{"tokenizer": "word", "encoder_fused_qkv": false, "ema_decay": 0.995, "warmup_steps": 450}
Rows from block 3 of the audio encoder of a small encoder-decoder audio transcriber, named by matrix and row number. Rows with one number within an expert belong to one neuron, the router's apart. Each number is 128 + 24 x the weight over its row's rms, rounded and kept within 0 to 255. All counts start at 0.
After each expert's rows are labels from the 100 clips, of 14848, where the router gives the expert most weight on average: "top examples" is what is common among them; "loudest" is the band of the loudest frequency at the time of the peak. Only what is clearly more common there than usual is listed. The data: short read English sentences (LibriTTS-R).
# router: router (encoder.blocks.3.mlp.router.weight, 32x192, trained with AdamW), inputs 96-191
# up: expert up (encoder.blocks.3.mlp.up, 32x96x192), inputs 96-191
# down: expert down (encoder.blocks.3.mlp.down, 32x192x96, transposed), outputs 96-191

# expert 11
router.11 [ 92 134  89 115 119  96 106 121  72 143 127  92 151 136 150 131 128 102 138 111  87  98 133 144 111 147  98 129 155 165 110 115 136 131 161 145 147 113 107  98 162  86 131  95 135 153 128 134 102 137 151 155 153 130 143 106 159 164 117  65 104 142 124 136 112 134 130 149 104 195 121 105 148 142 140 145 132 142 175 153 158 119  72 139 139 138 140 122 144  98 131 126 123 120 139 115]
up.0 [165 132 101  64 137 143 146 147 168 100 156 147 134 107 105 129 150 131  89 159 167 163  82 119 143 150 163 100 158 125 158 119 108 189 131  97 158 103 133  65 119 120 127 155 134 116 117 133 141 126 140 111 141 104 122 117 137 122 119 149 121 137 140 110 138 133 103 139 128 131 107 130 212 123  88  92 109 104 118 117 102  90 148 131 132  87 137 114 100 137 112 151 118 133 138 144]
down.0 [147 121 149 126 126 146 117 152  78 105 130 120 166 105 139 142 114 113 164 113 112 108 123  93 111 131  71 129  96 110  92 152 128 125 164 110  85 135 134  86  94 128 178 133 136 154 104  94 100 120 154 115 123 163 135 148 156 140 141 132 175 135 165 104 153 133 147 161 160 139 120 136 101 123 133 161 149 136 180 142 137 116 173 115 105 109 151 132 129  75 111 143 112 112 120 155]
top examples: the word "you"
loudest: 250 to 500 Hz

# expert 5
router.5 [135 138 150 153 128 126  94 139 104 172 136 152 134 127 117 117 156 135 121 155 100 156 162 146 189 134  95 158 173 146 133 163 112 177 110 120 165 115 155 122 152 102 119 136 165 164  87 136 147 160 160 137 140 162 145 122 155 150 173 125 135 165 142 165 138 101 127  98 128 155 102 172  78 120 144 126 131 133 141 156 119 178 144 148 140 141 149 119 150 135 106 122 104 175 165 153]
up.0 [138 150 119 123 157 118 100 131 129 159  90 157 144 145 125 105 123 142 104 133 127 125 122 176 122 139 104 133 132 120 117 135 115 159  93 128 136 139 120 156 114 163 136 110 100 140 136 132 144 120 133 146 108 190 161  77 192 118 144  81 144 130 143 150 138 117 161 126 123 152 134 153 144  81  88 190 153 144 137 143 158 135 124 130 123 114 107 140 134  93 129 156 119 143 113 138]
down.0 [ 78 116 134 129 127 123 137 120 133 132  72 138 100 190 102 144 151 131 134 109 123 167 102 119 192 131 133 121 160 141 112 138 125 116 108 117 144 123  93 137  91  91  92 111 129 125 166 133  79 110 151 125 110 133 155 141 154 140 118 148 141 151 126 186 127 141  95 110 112 128 124  47 145 150 125 180 105 169 136 217  85 143 123 116 124 132 115 133  97  95  93 117 111 171 167 148]
top examples: voice: female
loudest: 250 to 500 Hz

# expert 7
router.7 [118 106 117 140 123 144 135 106 148  96 140  75 127 165 172 107 130 107 138 130 119  94 149 149 130 125 108 115 142 142 130 139 123 181 161 127 149 198 129 126 143 112 118  93 125 147 118 137 109 126 145 171 138 141 131 122 147 142 106 112  83 134 128 133 177 112 119 119 127 140 151 118  84 128 123 124 113 159 132 119 141 157 118 123 132 124 107  80 126 106 126 127  64  93 153 199]
up.0 [ 89 111 179 133 152 115 116 115 150 123 146 146 138 143 136  66 140 114 108 163 104 111 115 132 104 132 111 130 157 113 155 114 113 108 111 155 175 142 162 125  92 160 144  45 139 155 146 156 103 151 119 119 158 125 142  90 118 102 130 122 102 110 109 155  99 141 138 115 134 140 172 111 106 105 151 113 118 111 138 139 118 165 126 119 133 111 139 158 141 128 127 134 130 145 138 122]
down.0 [150 107 110 135 158 124 133 128 115 120 161 116  91 137 151 117 145 112 136 121 116  78 123 114  76 142  92 122 107 136 125 216 124 109 142 158 101 155 135 132 164 115 134 167 130  80 148 102 118 125  85 106 140  87 150 140 159 107  99 133 142 151 181 107 120 101 155 103 153 123 146 153 109  97 185 157 138 173 140 101 126 124 137 120 187 141 106 119 139 151 159 142 121 120 150 110]
top examples: voice: male; the word "you"; the word "he"
loudest: 250 to 500 Hz

# expert 25
router.25 [142 131  93 111 132 144  96 117 127 112 131 167 123 138 183 137 143 130 117 109 134 112 160 143 188  93 160 139 158 118 111  60 144 147 118 131 158 104 131 118 135 169 114 124 145 158 117 157 119 151 104 140 129 147 176 117 142 152 145 132  97 131 146 133 133 120 110 107 120 132 145 141 167 139  94 139 116 136 149 111 166 154 109 161  75 140 157 157 119 173 119 126 132 163 151 127]
up.0 [147 109 154  97 148 127 163 117 158 114 139 125 153 131 133 153 126  98 105 119 106  88 128  99 111 129 159  96 101 127 108 132  99 144 137 143 103  78 139 106 138 111 118 120 119 145 147  96 118 102 122  77 113 105  90 135 143 152 165 123 149 120 155 141 139 144 137 127 108 159 133 138 146  99 125 165 132  80 111 122  70 114 151 181 139 130  60 153 113 173 137 103 154 128 164 112]
down.0 [124 152 102 120 118 181 130 139 143 143 124 136 148 158 111 146 104 123 130 132 154  97 169 133 118 128 125 128 145 196 138 104 118 114 123  99 165 117 131 149 135 131 106 141 123 120 117  78 115  91 141 113 146 113 103 139 146 187  99 153  98 180 107 122 162 153 101 154  57 141 131 123 102 133 144 143 179 149 136 116 118  99 155 152 126 130 109 127 117  99 128 180 108 144 155 108]
top examples: voice: female; the word "i"
loudest: 1000 to 2000 Hz

# expert 28
router.28 [121 121 105 155 115 171 115 126 154 126 134 101 141 135 129 135 154 105 142 132 137 140 161 116 128 147 116  71 124  83 116 124 108 167 150 146 130 137 117 165 150 118 120 118 135 188  99 132 145 145 183 150 169 134 148 139 138 163 131  76 151 127 133 117 128 114 164 126 142 115 145 120 115 124 141 140 136 136 175 143 154 128  85 146 174 126 170  96 157  97 130 109  96 125 164 150]
up.0 [156  82 115 144 117 115 112 137 116 142 109 128 175  95 131 144 110 119  75 112 117 133 167 157 138 129 103  98  84 121 114  98 114 153 145 156 125 110 163  57 134 163 134 113 113 119 180 124 143 107  98 123 149 147 154 155  90 110 125 134 147 137  93 151 152 108 134 130 149 125 179 100  98 143 116 124 134 127  98  98 141 159 175 123 106 154 115 131 155 107 105  90 125  71 152 154]
down.0 [113 124 147 135  97  97 125 126 168 107 133 125  96  85  82 112 146 131  85 133 120 167 163 143 121 140 100 129 137 140  92  91 134 114 132 102 173 119 162 146 133 140 106 131 122 110 179 164 141 111 111 127 150 111 157 109 129 123 142 136  97 138 168 159 106 132 114 150 150 117 120 150 120  94 148 127 110 163 125 124 120 134 133 138 103 137 129 122 122 107 104 140 128 140 189  96]
top examples: voice: male
loudest: 250 to 500 Hz

# expert 10
router.10 [ 90 113 153 153 134 168  92 116 125 147  95 130 108 111 105 142 134 121 142  99 112 124 129 145 130 139  96 119 121 135 115 158 142  96 161 119 160 149 160 152 121 157 113 130 109  96  81 151 148 119 157 121 105 148 129 149  98 135 128  99 149 136 126 168 130 128 176 121 142 150  70 177  78 147 146 142 141  94 144 156 135 123 164 136 137 107 118 108  94 145 137 100 119  73 150 120]
up.0 [ 80 128 145 136 119 136 128 124 138 106 156 127 111 129 110 117 117 105 100 126 113 136 138 155 143 145  91 131 134 131 136 164 104  97 110 153 117  79  82 140 110 123 154 120 146  91 138 143 100 106 133  83 132 127 118 167 144 100 139 121 111 100 114 147 143 135  98 123 131 113  63 154 119 111 154  70 136 189 102 185 133 126 130 135 110 128  77 140 117 121 119 118 144 149  79 103]
down.0 [198 108  58 124 109 128  75  88 171  98 127 143 144 108 148 101 138 150 127 131 116  95 146 102 110 146  99 133 149 140  91 151 123 140 154  78 190 140 143 137 145  75 120 143 129 153 102  93 129 146 136 162 142 134 164 120 136 131 129 154 123 146 162 137 146 116  94 118 129 120 127  95 112 147 115 138 119  99 106 141 148 160 108 137 171 147 166 108 154 136  95 144 144 134 139 124]
top examples: voice: male
loudest: 250 to 500 Hz

# expert 4
router.4 [126 101 125 117 122 118  99 124  86 122 105 122 141 158  89  92 145 101 146 112 109 132 127 162 127 152  88  92 100 116 146 164 144 155 178 193 130 111 127 153 141 116  76 111 128 136 141 118 114 117 116 135 168  82  98 136  81 128 101 103 127 163 136 108 128  99 123 145 156  89 103 122 116 156 128  95 131 123 102 159 156  95 136 103 127 158 176  97 105 118 138 114  74 100 158 153]
up.0 [124  87  88 145 101 151 193 148 124 110 128 143 152 109 134 115 143 138 112 145 139 117 113 126 125 102 154  61 145  89 110 135 153 135 159 109 113 112 136 139 116 123 147 138 153 134  94 173 124 103 146 105 134  94  57 129 168 155 131 157  94  90 128 145 140 105  83 123 146 126 172  75  98 131 137  88 146 115 143 136  96 145 127  99 171 111  83 147 148 106 120 158 131 129 117 120]
down.0 [109 110 119 113 134 131 120 137 117 107  70 138 160 122 141 103  87 112 117 128 125 100  79  85 103 134 108 130 100 115 100  92 120 142 102  91 160 133 172 168 138 115 130 121  90 126 135  96 161 130 189 121 146 130 113 117 163 156 102  80  74 142 127  90 125 166 127 126  95 148 126 140 103 140 133 133 159  75 110 152 147 135 101 162 138 157 149 139 131 115  81 118 107 112 192 119]
top examples: the word "and"
loudest: 250 to 500 Hz

# expert 26
router.26 [176 138 175 167  90 105 126 113 139 123 128 112 139 153 157 132 128 130 155 112 170 124 149 124 118 200 163 173 149 147 145  69 116  86 100 138 139 125 121 158 145  79  82 135 117 129 155 135 113 143 103 146 108 154 132 134 162 155 143 127 177  87 127 113 111 128 134 129 111 140 178 126 118 138 167 167 123 143 154 118 139 173  77 138 127 129 133 120 125 177 110 130 143 137  83 106]
up.0 [117  94 115 151 103 135 102 139 157 111 157 120 154 108 114 130 132 119 133 107  82 117 150 145  90 117 137 126  93 169 113 131 104 140 111 158 103 118 150  99 120 117 115  87 117 134 136 132 102  89  87  96 133 134  95 157 158 122  76 150 105 126  92 124 122  91  81 141 121 125 122 140  98 174 150 123 132 115 114 134 179 225 143  72 111 131 192 152 128 117 129 132 131 132 150 123]
down.0 [102 132 148 126 133 165 148 116  78 122  77 117 143 154 135 136  94 130  72 117 149 174  68 142 111 125  95 121 148 152 157 157 133 128  97 129  79 145 113 120 115 128 123 141 129 102 132 110  90 127 126 143 138 108 124 113 148 123 110 195  94 119 138 138 110 156 145 179 112 121 148 197 134 111 123 141 112 141 120 215 108 131 119 130 118 143 137 148 135 128 138 107 119 116 132 116]
top examples: the word "she"
loudest: 2000 to 4000 Hz

# expert 6
router.6 [ 82 146  85 105 129 179  95 161 126 155  78 181 141 176 144 136 127  87 112 129 120 112 137  91 169  96 139 113 140 139 129 135 149  67 143 160 135  75 139 107 146 107 126 147 123 153 143 207  97 144 123 113 154 159 149 100 137 133 118 132 148 139 144 151 168 127 118 123 125 127 184 104 105 149 107 108 123 138  97 124 135 146 168 138 137 128 135 140 171 104 174 134 150  77 149 124]
up.0 [157 136 105 142 141 164 119 133 135 120 146 134 140 143 126 153 122 155 106  80 183 128  79 114  98 128 127  91  95 125 115 122 108 107 136  84 134 110 125 140 127 135 133  90  90 118 108 127 135 129  97 118 160 119 104  98 140  99 118 143 123  85 158  94 158 132 110 143 136 136 133 133  92 176 140  61 132 133 142 121 139 106 166 110 124 150 107 125 132 160 118 165 124 140 132 149]
down.0 [113 122  76 115 107 112 127 131 111 122 139 143 125 111 153 134 116 141 193 126 125 153 140 132  89 122 109 124 116 128 103 169 137 140  86 192 128 134 131 141 105 100 133 120 129 103 170 102 117 158 141 115 150 116 101 156  91 113 122 131 158 138  66  89 119  65 140  83 171 141 176  94  98 100 117 148 137 116 102 176 139 136  90 148 142 118 130 100 106 135  96 142 101 144  48 144]
top examples: voice: female
loudest: 500 to 1000 Hz

# expert 3
router.3 [117 137 141 100 111 109 149 125 119 114 113 121 147 155 148 143 132 142 111 127 120 145 152  90  74 140 144 105 140 125 125 106 119 133 126 118 126 127 113 133 121 170 150 137 133 161 156 120  88 132 110 142 145 114 176 115 115 125 102 144  89 129 136 111 157 150 144 174 182 152 158  83 110 169 135 130 165 127 135 126 132 107 149 113 134 145 118 109 157 119 141 158 123  79 101 122]
up.0 [192 106 143 121 133 148  74 102 133  99 152 145 123 168 110 178 119 128 101 165 131 131  90  82 143 129 118 102 133  98  95 141 123 108 142 165 160 132 120 149 148 111 112  81 124 152 107 154 135 110 164 144 103 125 108 171 109 127 179 106 100 106 108 136 148 149 141 147 130 132 142 123 121 115  95 140 103 122 126 137 106 138 116  98 104 161 148 102 170 116  93 140  82 132 103 111]
down.0 [134 131  97 103 117 153 125 183 176 104 134 141 144 117 109 118 113 121 136 120 121 130 114 150 146 101 136 108 103 141 128 164 140 132 110 158  96 126 115 107 131 118 105 119 124 142 160 135 159 151 168  99  79 103  61  92 138 124 198 131 144 136 109 126 128 134 121  91 135  78  97 111 148 151  87 102  96 127 115 150 135 122 123 131 148 122 103 110  95 148 149 128  85 129 137 144]
top examples: voice: female; the word "is"
loudest: 250 to 500 Hz