Weights of a small encoder-decoder audio transcriber.
Model: 20.1M parameters, log mel input, encoder arch transformer, encoder norm rmsnorm, encoder activation quick_gelu, encoder num experts 32, encoder layers 8, encoder width 192, decoder width 384, decoder layers 7, decoder norm rmsnorm, decoder activation relu.
Training: 15200 steps, batches of 256.
Data: 26041 training examples, 149.4 epochs.
Rows from block 5 of the audio encoder of a small encoder-decoder audio transcriber, named by matrix and row number. Rows with one number within an expert belong to one neuron, the router's apart. Each number is 128 + 32 x the weight over its row's rms, rounded and kept within 0 to 255. All counts start at 0. Numbers have three digits each.
After each expert's rows are labels from the 100 clips, of 14848, where the router gives the expert most weight on average: "responds to" is what is common among them; "loudest band" is the band of the loudest frequency at the time of the peak. Only what is clearly more common there than usual is listed. The data: short read English sentences (LibriTTS-R). In brackets: how many of the 100.
# router: router (encoder.blocks.5.mlp.router.weight, 32x192, trained with AdamW), inputs 0-191
# up: expert up (encoder.blocks.5.mlp.up, 32x96x192), inputs 0-191
# down: expert down (encoder.blocks.5.mlp.down, 32x192x96, transposed), outputs 0-191

# expert 6
router.6:082129106092137105136147110199197073128167123096107131067118127158101137096088128129119151110055132141176184136119125101111136151157079139170102155144138150173063105153149096109123132105075100110168190086137125186124122080109184119144121098133160147125119133133121166171159159144120097136110125183133139120102138084135110167105099041081152127066120085144137157138097074132192116141101180104129083153148161155123157074111127117114154183087192116125119158089122152222097099107086200153116161116151108077151118139135124096139107155165120143098122136076051069107103153127142162098
up.1:125133119138179105063143160155122162131109136128115127132129112147197100068132135113138083150165040100095114101137119149105076098131116098163138094127058175134125108132051153159144117162123166136098120131162066121147145128122123106102134049170123158169157129151120185219108090149139116142096110185079081168121120121090110158067130194091116119100100172103111076121108188153106127107128156070131089129130096122150090153161136163153100079134161115143116150127109162048066090160159123165160168149122127133069083176106095143087103075171105153129152135122134170109144116107096065126
down.1:134226157163162151049157135163080124092152139168114132125116101138131137147114155098106101187109232121158129142132123128130116114135125112134188142137136093176116124152164133066158169161116119143121152131159145163166156095143080123125186091127182157073131133157118131140097118120141130044123069133077119133123144116130086120116101167147153148065177142088141047107126148119135147139033133128145143127037169149180139134131101158147129113188133100132110184130142158128137098167120106124135099109108138115091136112173130071058094209154133088137127146123091154110123149153128044123
responds to: voice: male (86)
loudest band: 250 to 500 Hz (65)

# expert 22
router.22:081197142123063167116186162118117125139084185133178117170153134115079093150168159129091187115154192106122122137146164121152131084166106154121069188137087157078167193143071114110150097144139093080162091060156158097138126146138184116135116134132132125097145154137121136157108109161100117113133155117124169137023074111153074110151111134124156090160092121096150163181138115097176156131094142161121104157090136205111071099113143130147216134154091137146146114164167117147131109169168108162154153135083103138133069132102141153155199129146124156120152161130135077128175101113138143162
up.0:101148113123097093165181099059095109098101135188134149170172148128110092129126114086134165176139145164094149130081058111142128097138121118105126082150132075178160183168095153124111171093114114134181130164111137157134108082142079213158081162112102159174069138120115133164099152118111167131167120142071119145147137109108165152053151141075113105142106113125121064102154189102073143119166098109121107056132120188149119088111206173112140090112089143114125094108083182101079127143125163129087108136097100135102100135116123136114094100058126186117100116099095109125079099179121078112
down.0:146103148142122107167080160085158141154103123100173140110125020127107170163105125120106156067139044107180123127133159173103148178124179118128132153141141102163139112206149111071138120138115159196116140142160134113123110076076077136145186155156067165128223119120168112099155151133131136108169141143141121104156076093156166139128104138123150098099168095158083090049141146134192090138126114131151119132173129107143113141122088127121053151062192152124179151110095155182096150140080143147114152106112123127156135088121124121071153129106138199086155128115130093130113119166183113126
responds to: voice: female (94)
loudest band: 250 to 500 Hz (26)

# expert 21
router.21:109154129120094211117135165131173111125144146139117148127128153140077139143130134072097142068130226125153140145120133139105125148153160121155093142164107160042133176138159153115112193110149189173087148131149144113172135152118148101136130159152135145181159161136144128139129108125155108139102135041085112157063135061177094130126097189168166115138126181109131137227053186076141171129139084113136113170088122126129065133121141073133156123184061161148167122153104101108153173157131172140151118102094112137089110120098176120127126124146082143149172139184104140168154122155088115159
up.0:095113121112120136150112152079160046109107141107134138143132128129160083162148098108101110152102104121074149118143155145133148122109114040061035093172185103072178124109174186138141109072124138107115119121091124141086163150129150130092141134133136132165111100109134145154062176111103206112079124097121160162098136134163049177205130189114111163123163161163152161123082148130135145157157063151114149113097111061115089094149134125172148083150096083159132064097112082156107143117120113144109160117165116135120123110075130113193139179140098187147104104114119131142166172134081084127
down.0:140132124135159140126114093170110127156101105212103136115110180133147138068171107148102122183128094136134137148123118122140135069125150157149135119126178114195007139100194066180200102112141172155141132132123104103064146124197147116144214118159116101119124147154157106116158128112085124083104099102096142098150122188122165141146026141094131130146137150095116111093126110188097101132161188146136148126169137155152136124140137127143055124153158121114127152151095109092038136107099123076170132145159137125165123161127105133112090126140127191156170101101154123171172145120118053140
responds to: voice: female (93); the word "and" (28)
loudest band: 500 to 1000 Hz (55)

# expert 24
router.24:128066167092163088100079135091108129164140094128132086127086132180202170166168085167133096177134087137095124135122157135209122122141141102093089121156178112192192097164129123133150159115156168097138144182129165114118166127184084150118118145153148123135133113136075121142132147132167123166160166176185113147190141167101090123162144153090116129173132238158150114091209119174133140173133136110059184107097115170103124145098145115134185101087130128148191126089146161128144160148112136118128115131112184170125139110160159132151159120105133072175151137104151181172108138119118082102
up.9:130155113105206094104150145174115200059151087144122152086067114129216110099152121189122083110086106104089096071120109175076113158141160123146137116104126121152059155153122143116118109171102148149140163161087144198112086084146107142064134165144132142102117108141176128198168154157109144171086093162104159165121112158147144127138149086145164199098096096077108136111106112119095100138145153111150076163169116207119158157138117111117191161116112105129143092158096170142109134110146107109117175171166141105149095105174121122104123143150070199105114152107148122106152135160092190098
down.9:078153085201141142091150147118118125119068128097138124187118087097105099064087146089169154113145131129154172125119130156103130135124141088117166120130139138082032161165096190104134133231047140150147129141136084149157127128155151117092117154160165150123174158089100124151097191123132147154126076104142117116081132169104113100136111173160116150189121111152126138111098149130135095095060207139147160102131172185143104124120138114137142176183093129156125150110070178085158154153048128139129129149144104127103116101134081131131072137161124161185101123151115144047100086166144157149
responds to: the word "she" (35)
loudest band: 2000 to 4000 Hz (76)

# expert 11
router.11:073127186071086151136161096163151174132133119117097126162095105185157124128152148130131076172035075108133118092135134118119165163135123062136072114130166173096163096133108117153122107050182145110126100159141104148134160159104117106151134104096143143113133093122145119141181126154172144130081047207166155089178134098152157153117135123095160096130136163120156114101146144162127127112220151106127138091127151036124139162090137102206186050137148113174087138118161130124108160130128095118167142123126089063177114144119131119128166123130090058124130125070117092106131158147100099129
up.8:155110143151146159111183131089145149099122172120132102075105143077118067161075080113111118153089147120077169124152148167143133152161154168156133113044123106102023144073131188108118221150100162143112149113116106060179120176142146036123183093120135070122122157171150115082128134113103196163113128114108106116100119134140140181141143174169125119158097135072127100176107120113094171150082137070163145118077144128118120131196155114086098113144096122127125154181129154088177128134126113174091113112146112141146170160115186105098087160159123132118101097122123163150093167137134120165
down.8:142083097113128123146134132137184150033098110136122142175135191102152134183128139095123115153124072134255164146128134131145150122150117126126102165135092141128091120066211131092168122125194114181097136100184093139099116128134140118105109147150145100099141112136154086127134137156155121191143139181092165122087181141120133128132072142117116161137106166065150148143125125088147104093128062103128090182110145137146099123190127136135091127150115143164131043102182133148145131197161099080134127112135117127137114135148161141141089080163103135128133117108109110078154202034124094178
responds to: the word "you" (68)
loudest band: 250 to 500 Hz (53)

# expert 30
router.30:128153128141147163172183160114115136073063138129156174154140097084066111131112125079075151135168193102103071157151151147125110140137172141136056142142072120090171174173127155117129182165097133112126123138143109147179163131117148104093168086116104099125107128135130105159087116122138110151133214076129122127118153129106085120131127213160141089154116163152156161143117140070240135127087138164162117168107145142146098123123090107133186130182114191149180096131122089094136137152129141170110073142147139160134154167141124124185172182150142161154169142167161156077125082189102166151
up.1:172101104114172192093128105220105137156161116131120131116142106115094102091082077102095102156122132118170114108111123108113117098158116124125091141123064140128198104132130131215112114042144104100094147140112132034101139148109116164098134163167144082097132128147114229077091130148114205110120096121138119157129124102118208134093129146101128080101136147114116070139136144095134092129100137080118154127160114091115169119115099142205082109109127131133110149172224135125130091124133184160167130120086139148051173152125146113132163160131181147103113080103119141131158089102089134092
down.1:153097105109123126134143147093035126063134142131148115138131140073121132172113043163091153117141160133206088116123150106149152080138073093197108121135169167070098115149105119086145130115166150129106157117136109117125145131162165137114156146138106154052077116164159186095091121098100150157122153112099119149140119079070096103138112127123152155048049125088059121108121130128107163089067105149133115112119076160144136111155118117101064147156095163102139111116157100078160140073126079101132107063118115118037115068126093108158109137146143112121154141130154128080138192068127157148
responds to: voice: female (100)
loudest band: 500 to 1000 Hz (44); 250 to 500 Hz (30)

# expert 1
router.1:129121133080142108175094134116095117086120135138149112135176110059098106163165157109181140111174117117097132090105106099114167151125146143123167087127170082134137083080124094059125153141143151121076057173124122158092102093162105159152083166156133125150108077086153178139127185091101217172076164112121136165062139144137126165139166105176094152089118154140123163177136078106086115086137098058126134116109133123096166103103110146108105132126134110173148115072128114209217077083134137090142179096117128156113140088122106118137123068126149127164122161145206115085114124127181168141
up.1:139151141147141082116109106148148156173142077133144163086126086101213150151123147096115090104141119097065122185115126124188067170135170060092093178120137088195122131168212069164102133128097097171113142125113100092089102121110085132153107087121153130169132139178060165142148109141115068125145160166124095066193126120124113161192148136125117164116110081154139123127162167143116136135115156081076157128144124186146126111127066149122087158138105119108169150163119143066082072114131105148135125111122143165107094092153164144159120170100113063129162193150095180150127113155081090107
down.1:134139105123156121116074082106142125166082113160101121141115178108168148088104171100156123073130075127116146111118127117147105088116116086117114138056177119133151178119167138144116131095135138084122146118076121103107184124169169174122081122135107106111093142169085161162118172109124113077146138088112122144181086176188142103139119147123181162171085144176163152132109111150116153145151247146133156111158138173170103138179113139144070107115109122122154164117123157081119135131084135106165102134122163131182111088149101067042142212121123204093121126132130102106145075153043070119
responds to: the word "i" (46)
loudest band: 1000 to 2000 Hz (43)

# expert 19
router.19:103113117166117136111174119087214104123213148160107142048154126092111132159104073142092094106135096100153143111103103073110177116123151158075161144152123075103049106175086114119126111082155135129121089136122128128150145130087111116155081115055135155122099134133149126100146167113135176105113143117109114112166130127184204138149136166125143168089136108133118137208096181159131160133157109090134146135124121125078181139116218134083090035135115145130050139086094093179099160106134136145123163145090128174082107096138120151127077109131058100109108135107100091164146143135159091146
up.0:097129132151138177128099119137149129200157137119155070111096102155130096144109110120168054125117184142100155143162102145188124142112089097096115093189098166106122085101128139110135113106199168129112130108111190125069172158157104108144175118143167129127154057200136088156128113140083073165103114127175170129078151139120175122139075119088106127153125069187144138111151110175090145143102133125117173114158142079106165124133109134133144134113127090150154165152137137211130110067136072043127138099135135082114109159195162096187156130179192127110106118128090151163097116175114090072
down.0:132086123206107122171093159124147110138128132243138102145102107118154116144117098165134042113129112131053157148126104170106102137155120136174124108102200115100206130108074096186169150138086121171121141128125175118142171141075161141145109143065079153131107151152157194151131149133144065136128104128191115125139108139094141121132135092143129147068127086169104082131196120131115127176127133131146128142112188120090103131127118125176215151123149143168151107167137142165148095089073163136123167156101096112147114166128122069137133152110104190087146108138169112132145167112096069059
responds to: the word "the" (50); the word "of" (29)
loudest band: 250 to 500 Hz (29)

# expert 23
router.23:088160133107177084073118151068094154138170115135067121109113147151202103073143120133134121114097103106090089139123089153110110139133163063073157129137081122194113103146075142148145132085146058198119144176122094102124107166101127077110161088126110142109172105106149170142179129127117085106149095157068115105108117129160128177079160104141132162124124050131152113173137148172066127165110158171114136151149102131112163137158137127081116099087083161104188186129113208115096149063132064128106117152121196179110163173146144123089106171154129124120131139086126124161104141090097138076
up.0:089128115104119132096150129139117112159110106107126129119087099171172150148136206123138167112181134121095103135158149138101167127174138097092138115124118119188067127218097109119144063142099092119122084050128098151096087166100140092151121061105060175149139153118124140137157068150182072113122107188107127163128102092106084117092167065109140143108136050136124151187185173189112103084111173147115085123187167113137134122187104134123159128104126142080155209186106135133069134131138074155139160162117146110143155081119179121124137144122103114106138142102127126130156118085186170109
down.0:129123121137054145123110117081146130124130139155079136094118179122084107111104092111147156124135123124121109146135128143097145196166145150148113168140078120093109165117209171121072128125188122086095115120132166149182132153104200127117087118183146126101182166082159155108113146116137109101134064147091118116092101078157152123127110108161051134157120144000128132154139125121105172139149126130140109154144140122128120123101131126119080112090119115124164220136154092076100139160189164208089151160114083109051097101101123172154154137158129196156163130139135104162129112039106112128
responds to: the word "is" (29); the word "was" (29); the word "as" (25)
loudest band: 4000 to 8000 Hz (38)

# expert 8
router.8:157138124141093136128157158094123145166085145119185162094141111050112142183127113114075181138197123081128115059120160178138134170155124140131131157115096152069141133119111185132139173119143169137158142124122105167199143158115164127149133119158173122154146168089119126116187149115130134138152189079076130122101159144108125133126131208200103066179104194117115183179129192083146153119102163212148117175141155100170082125187070150141132161171120160121159128162170153028131119174132142178168088113117115151111124155133104123162123137124139133153136160179120127132107119133113155121
up.0:115157132111109154120142130060144147100137151130133091091122151130120121143087111119134143125094141116130105110066072139114131144143117110165074105162105164091107097047153107061147085120190095138113142126130108067144094127127114190115113087106106131140155140076187186063095167127156146139147169108117148111052142086121117089091127181162102106155090135129093119188101115095089155080123133099126117134131114083092231099152104101172106112151112161097129127083200058077187137140153052083145135089135131160085111168106105120141172086155064105109148113160170116196144141133118109137
down.0:136113112159148116063167071207096159187088145132125131103086104148079157175130175087136104095136130121187186151134143118147111168135113182178154137134155124113197117198133099134095140100190096115145141119137121123084135136076105140113177172132152158124150147160055070110152128126110110091135105137206143163060152145119104139129168110103147146150100071049084164124140100249129118123098094120111080140131105189090071115115161124096162140138119138124083117123117162178165116163173132154187112136084124122156097124104138109113130075113149136103144137122113132110076102180122134131
responds to: the word "to" (43); the word "of" (25)
loudest band: 250 to 500 Hz (37)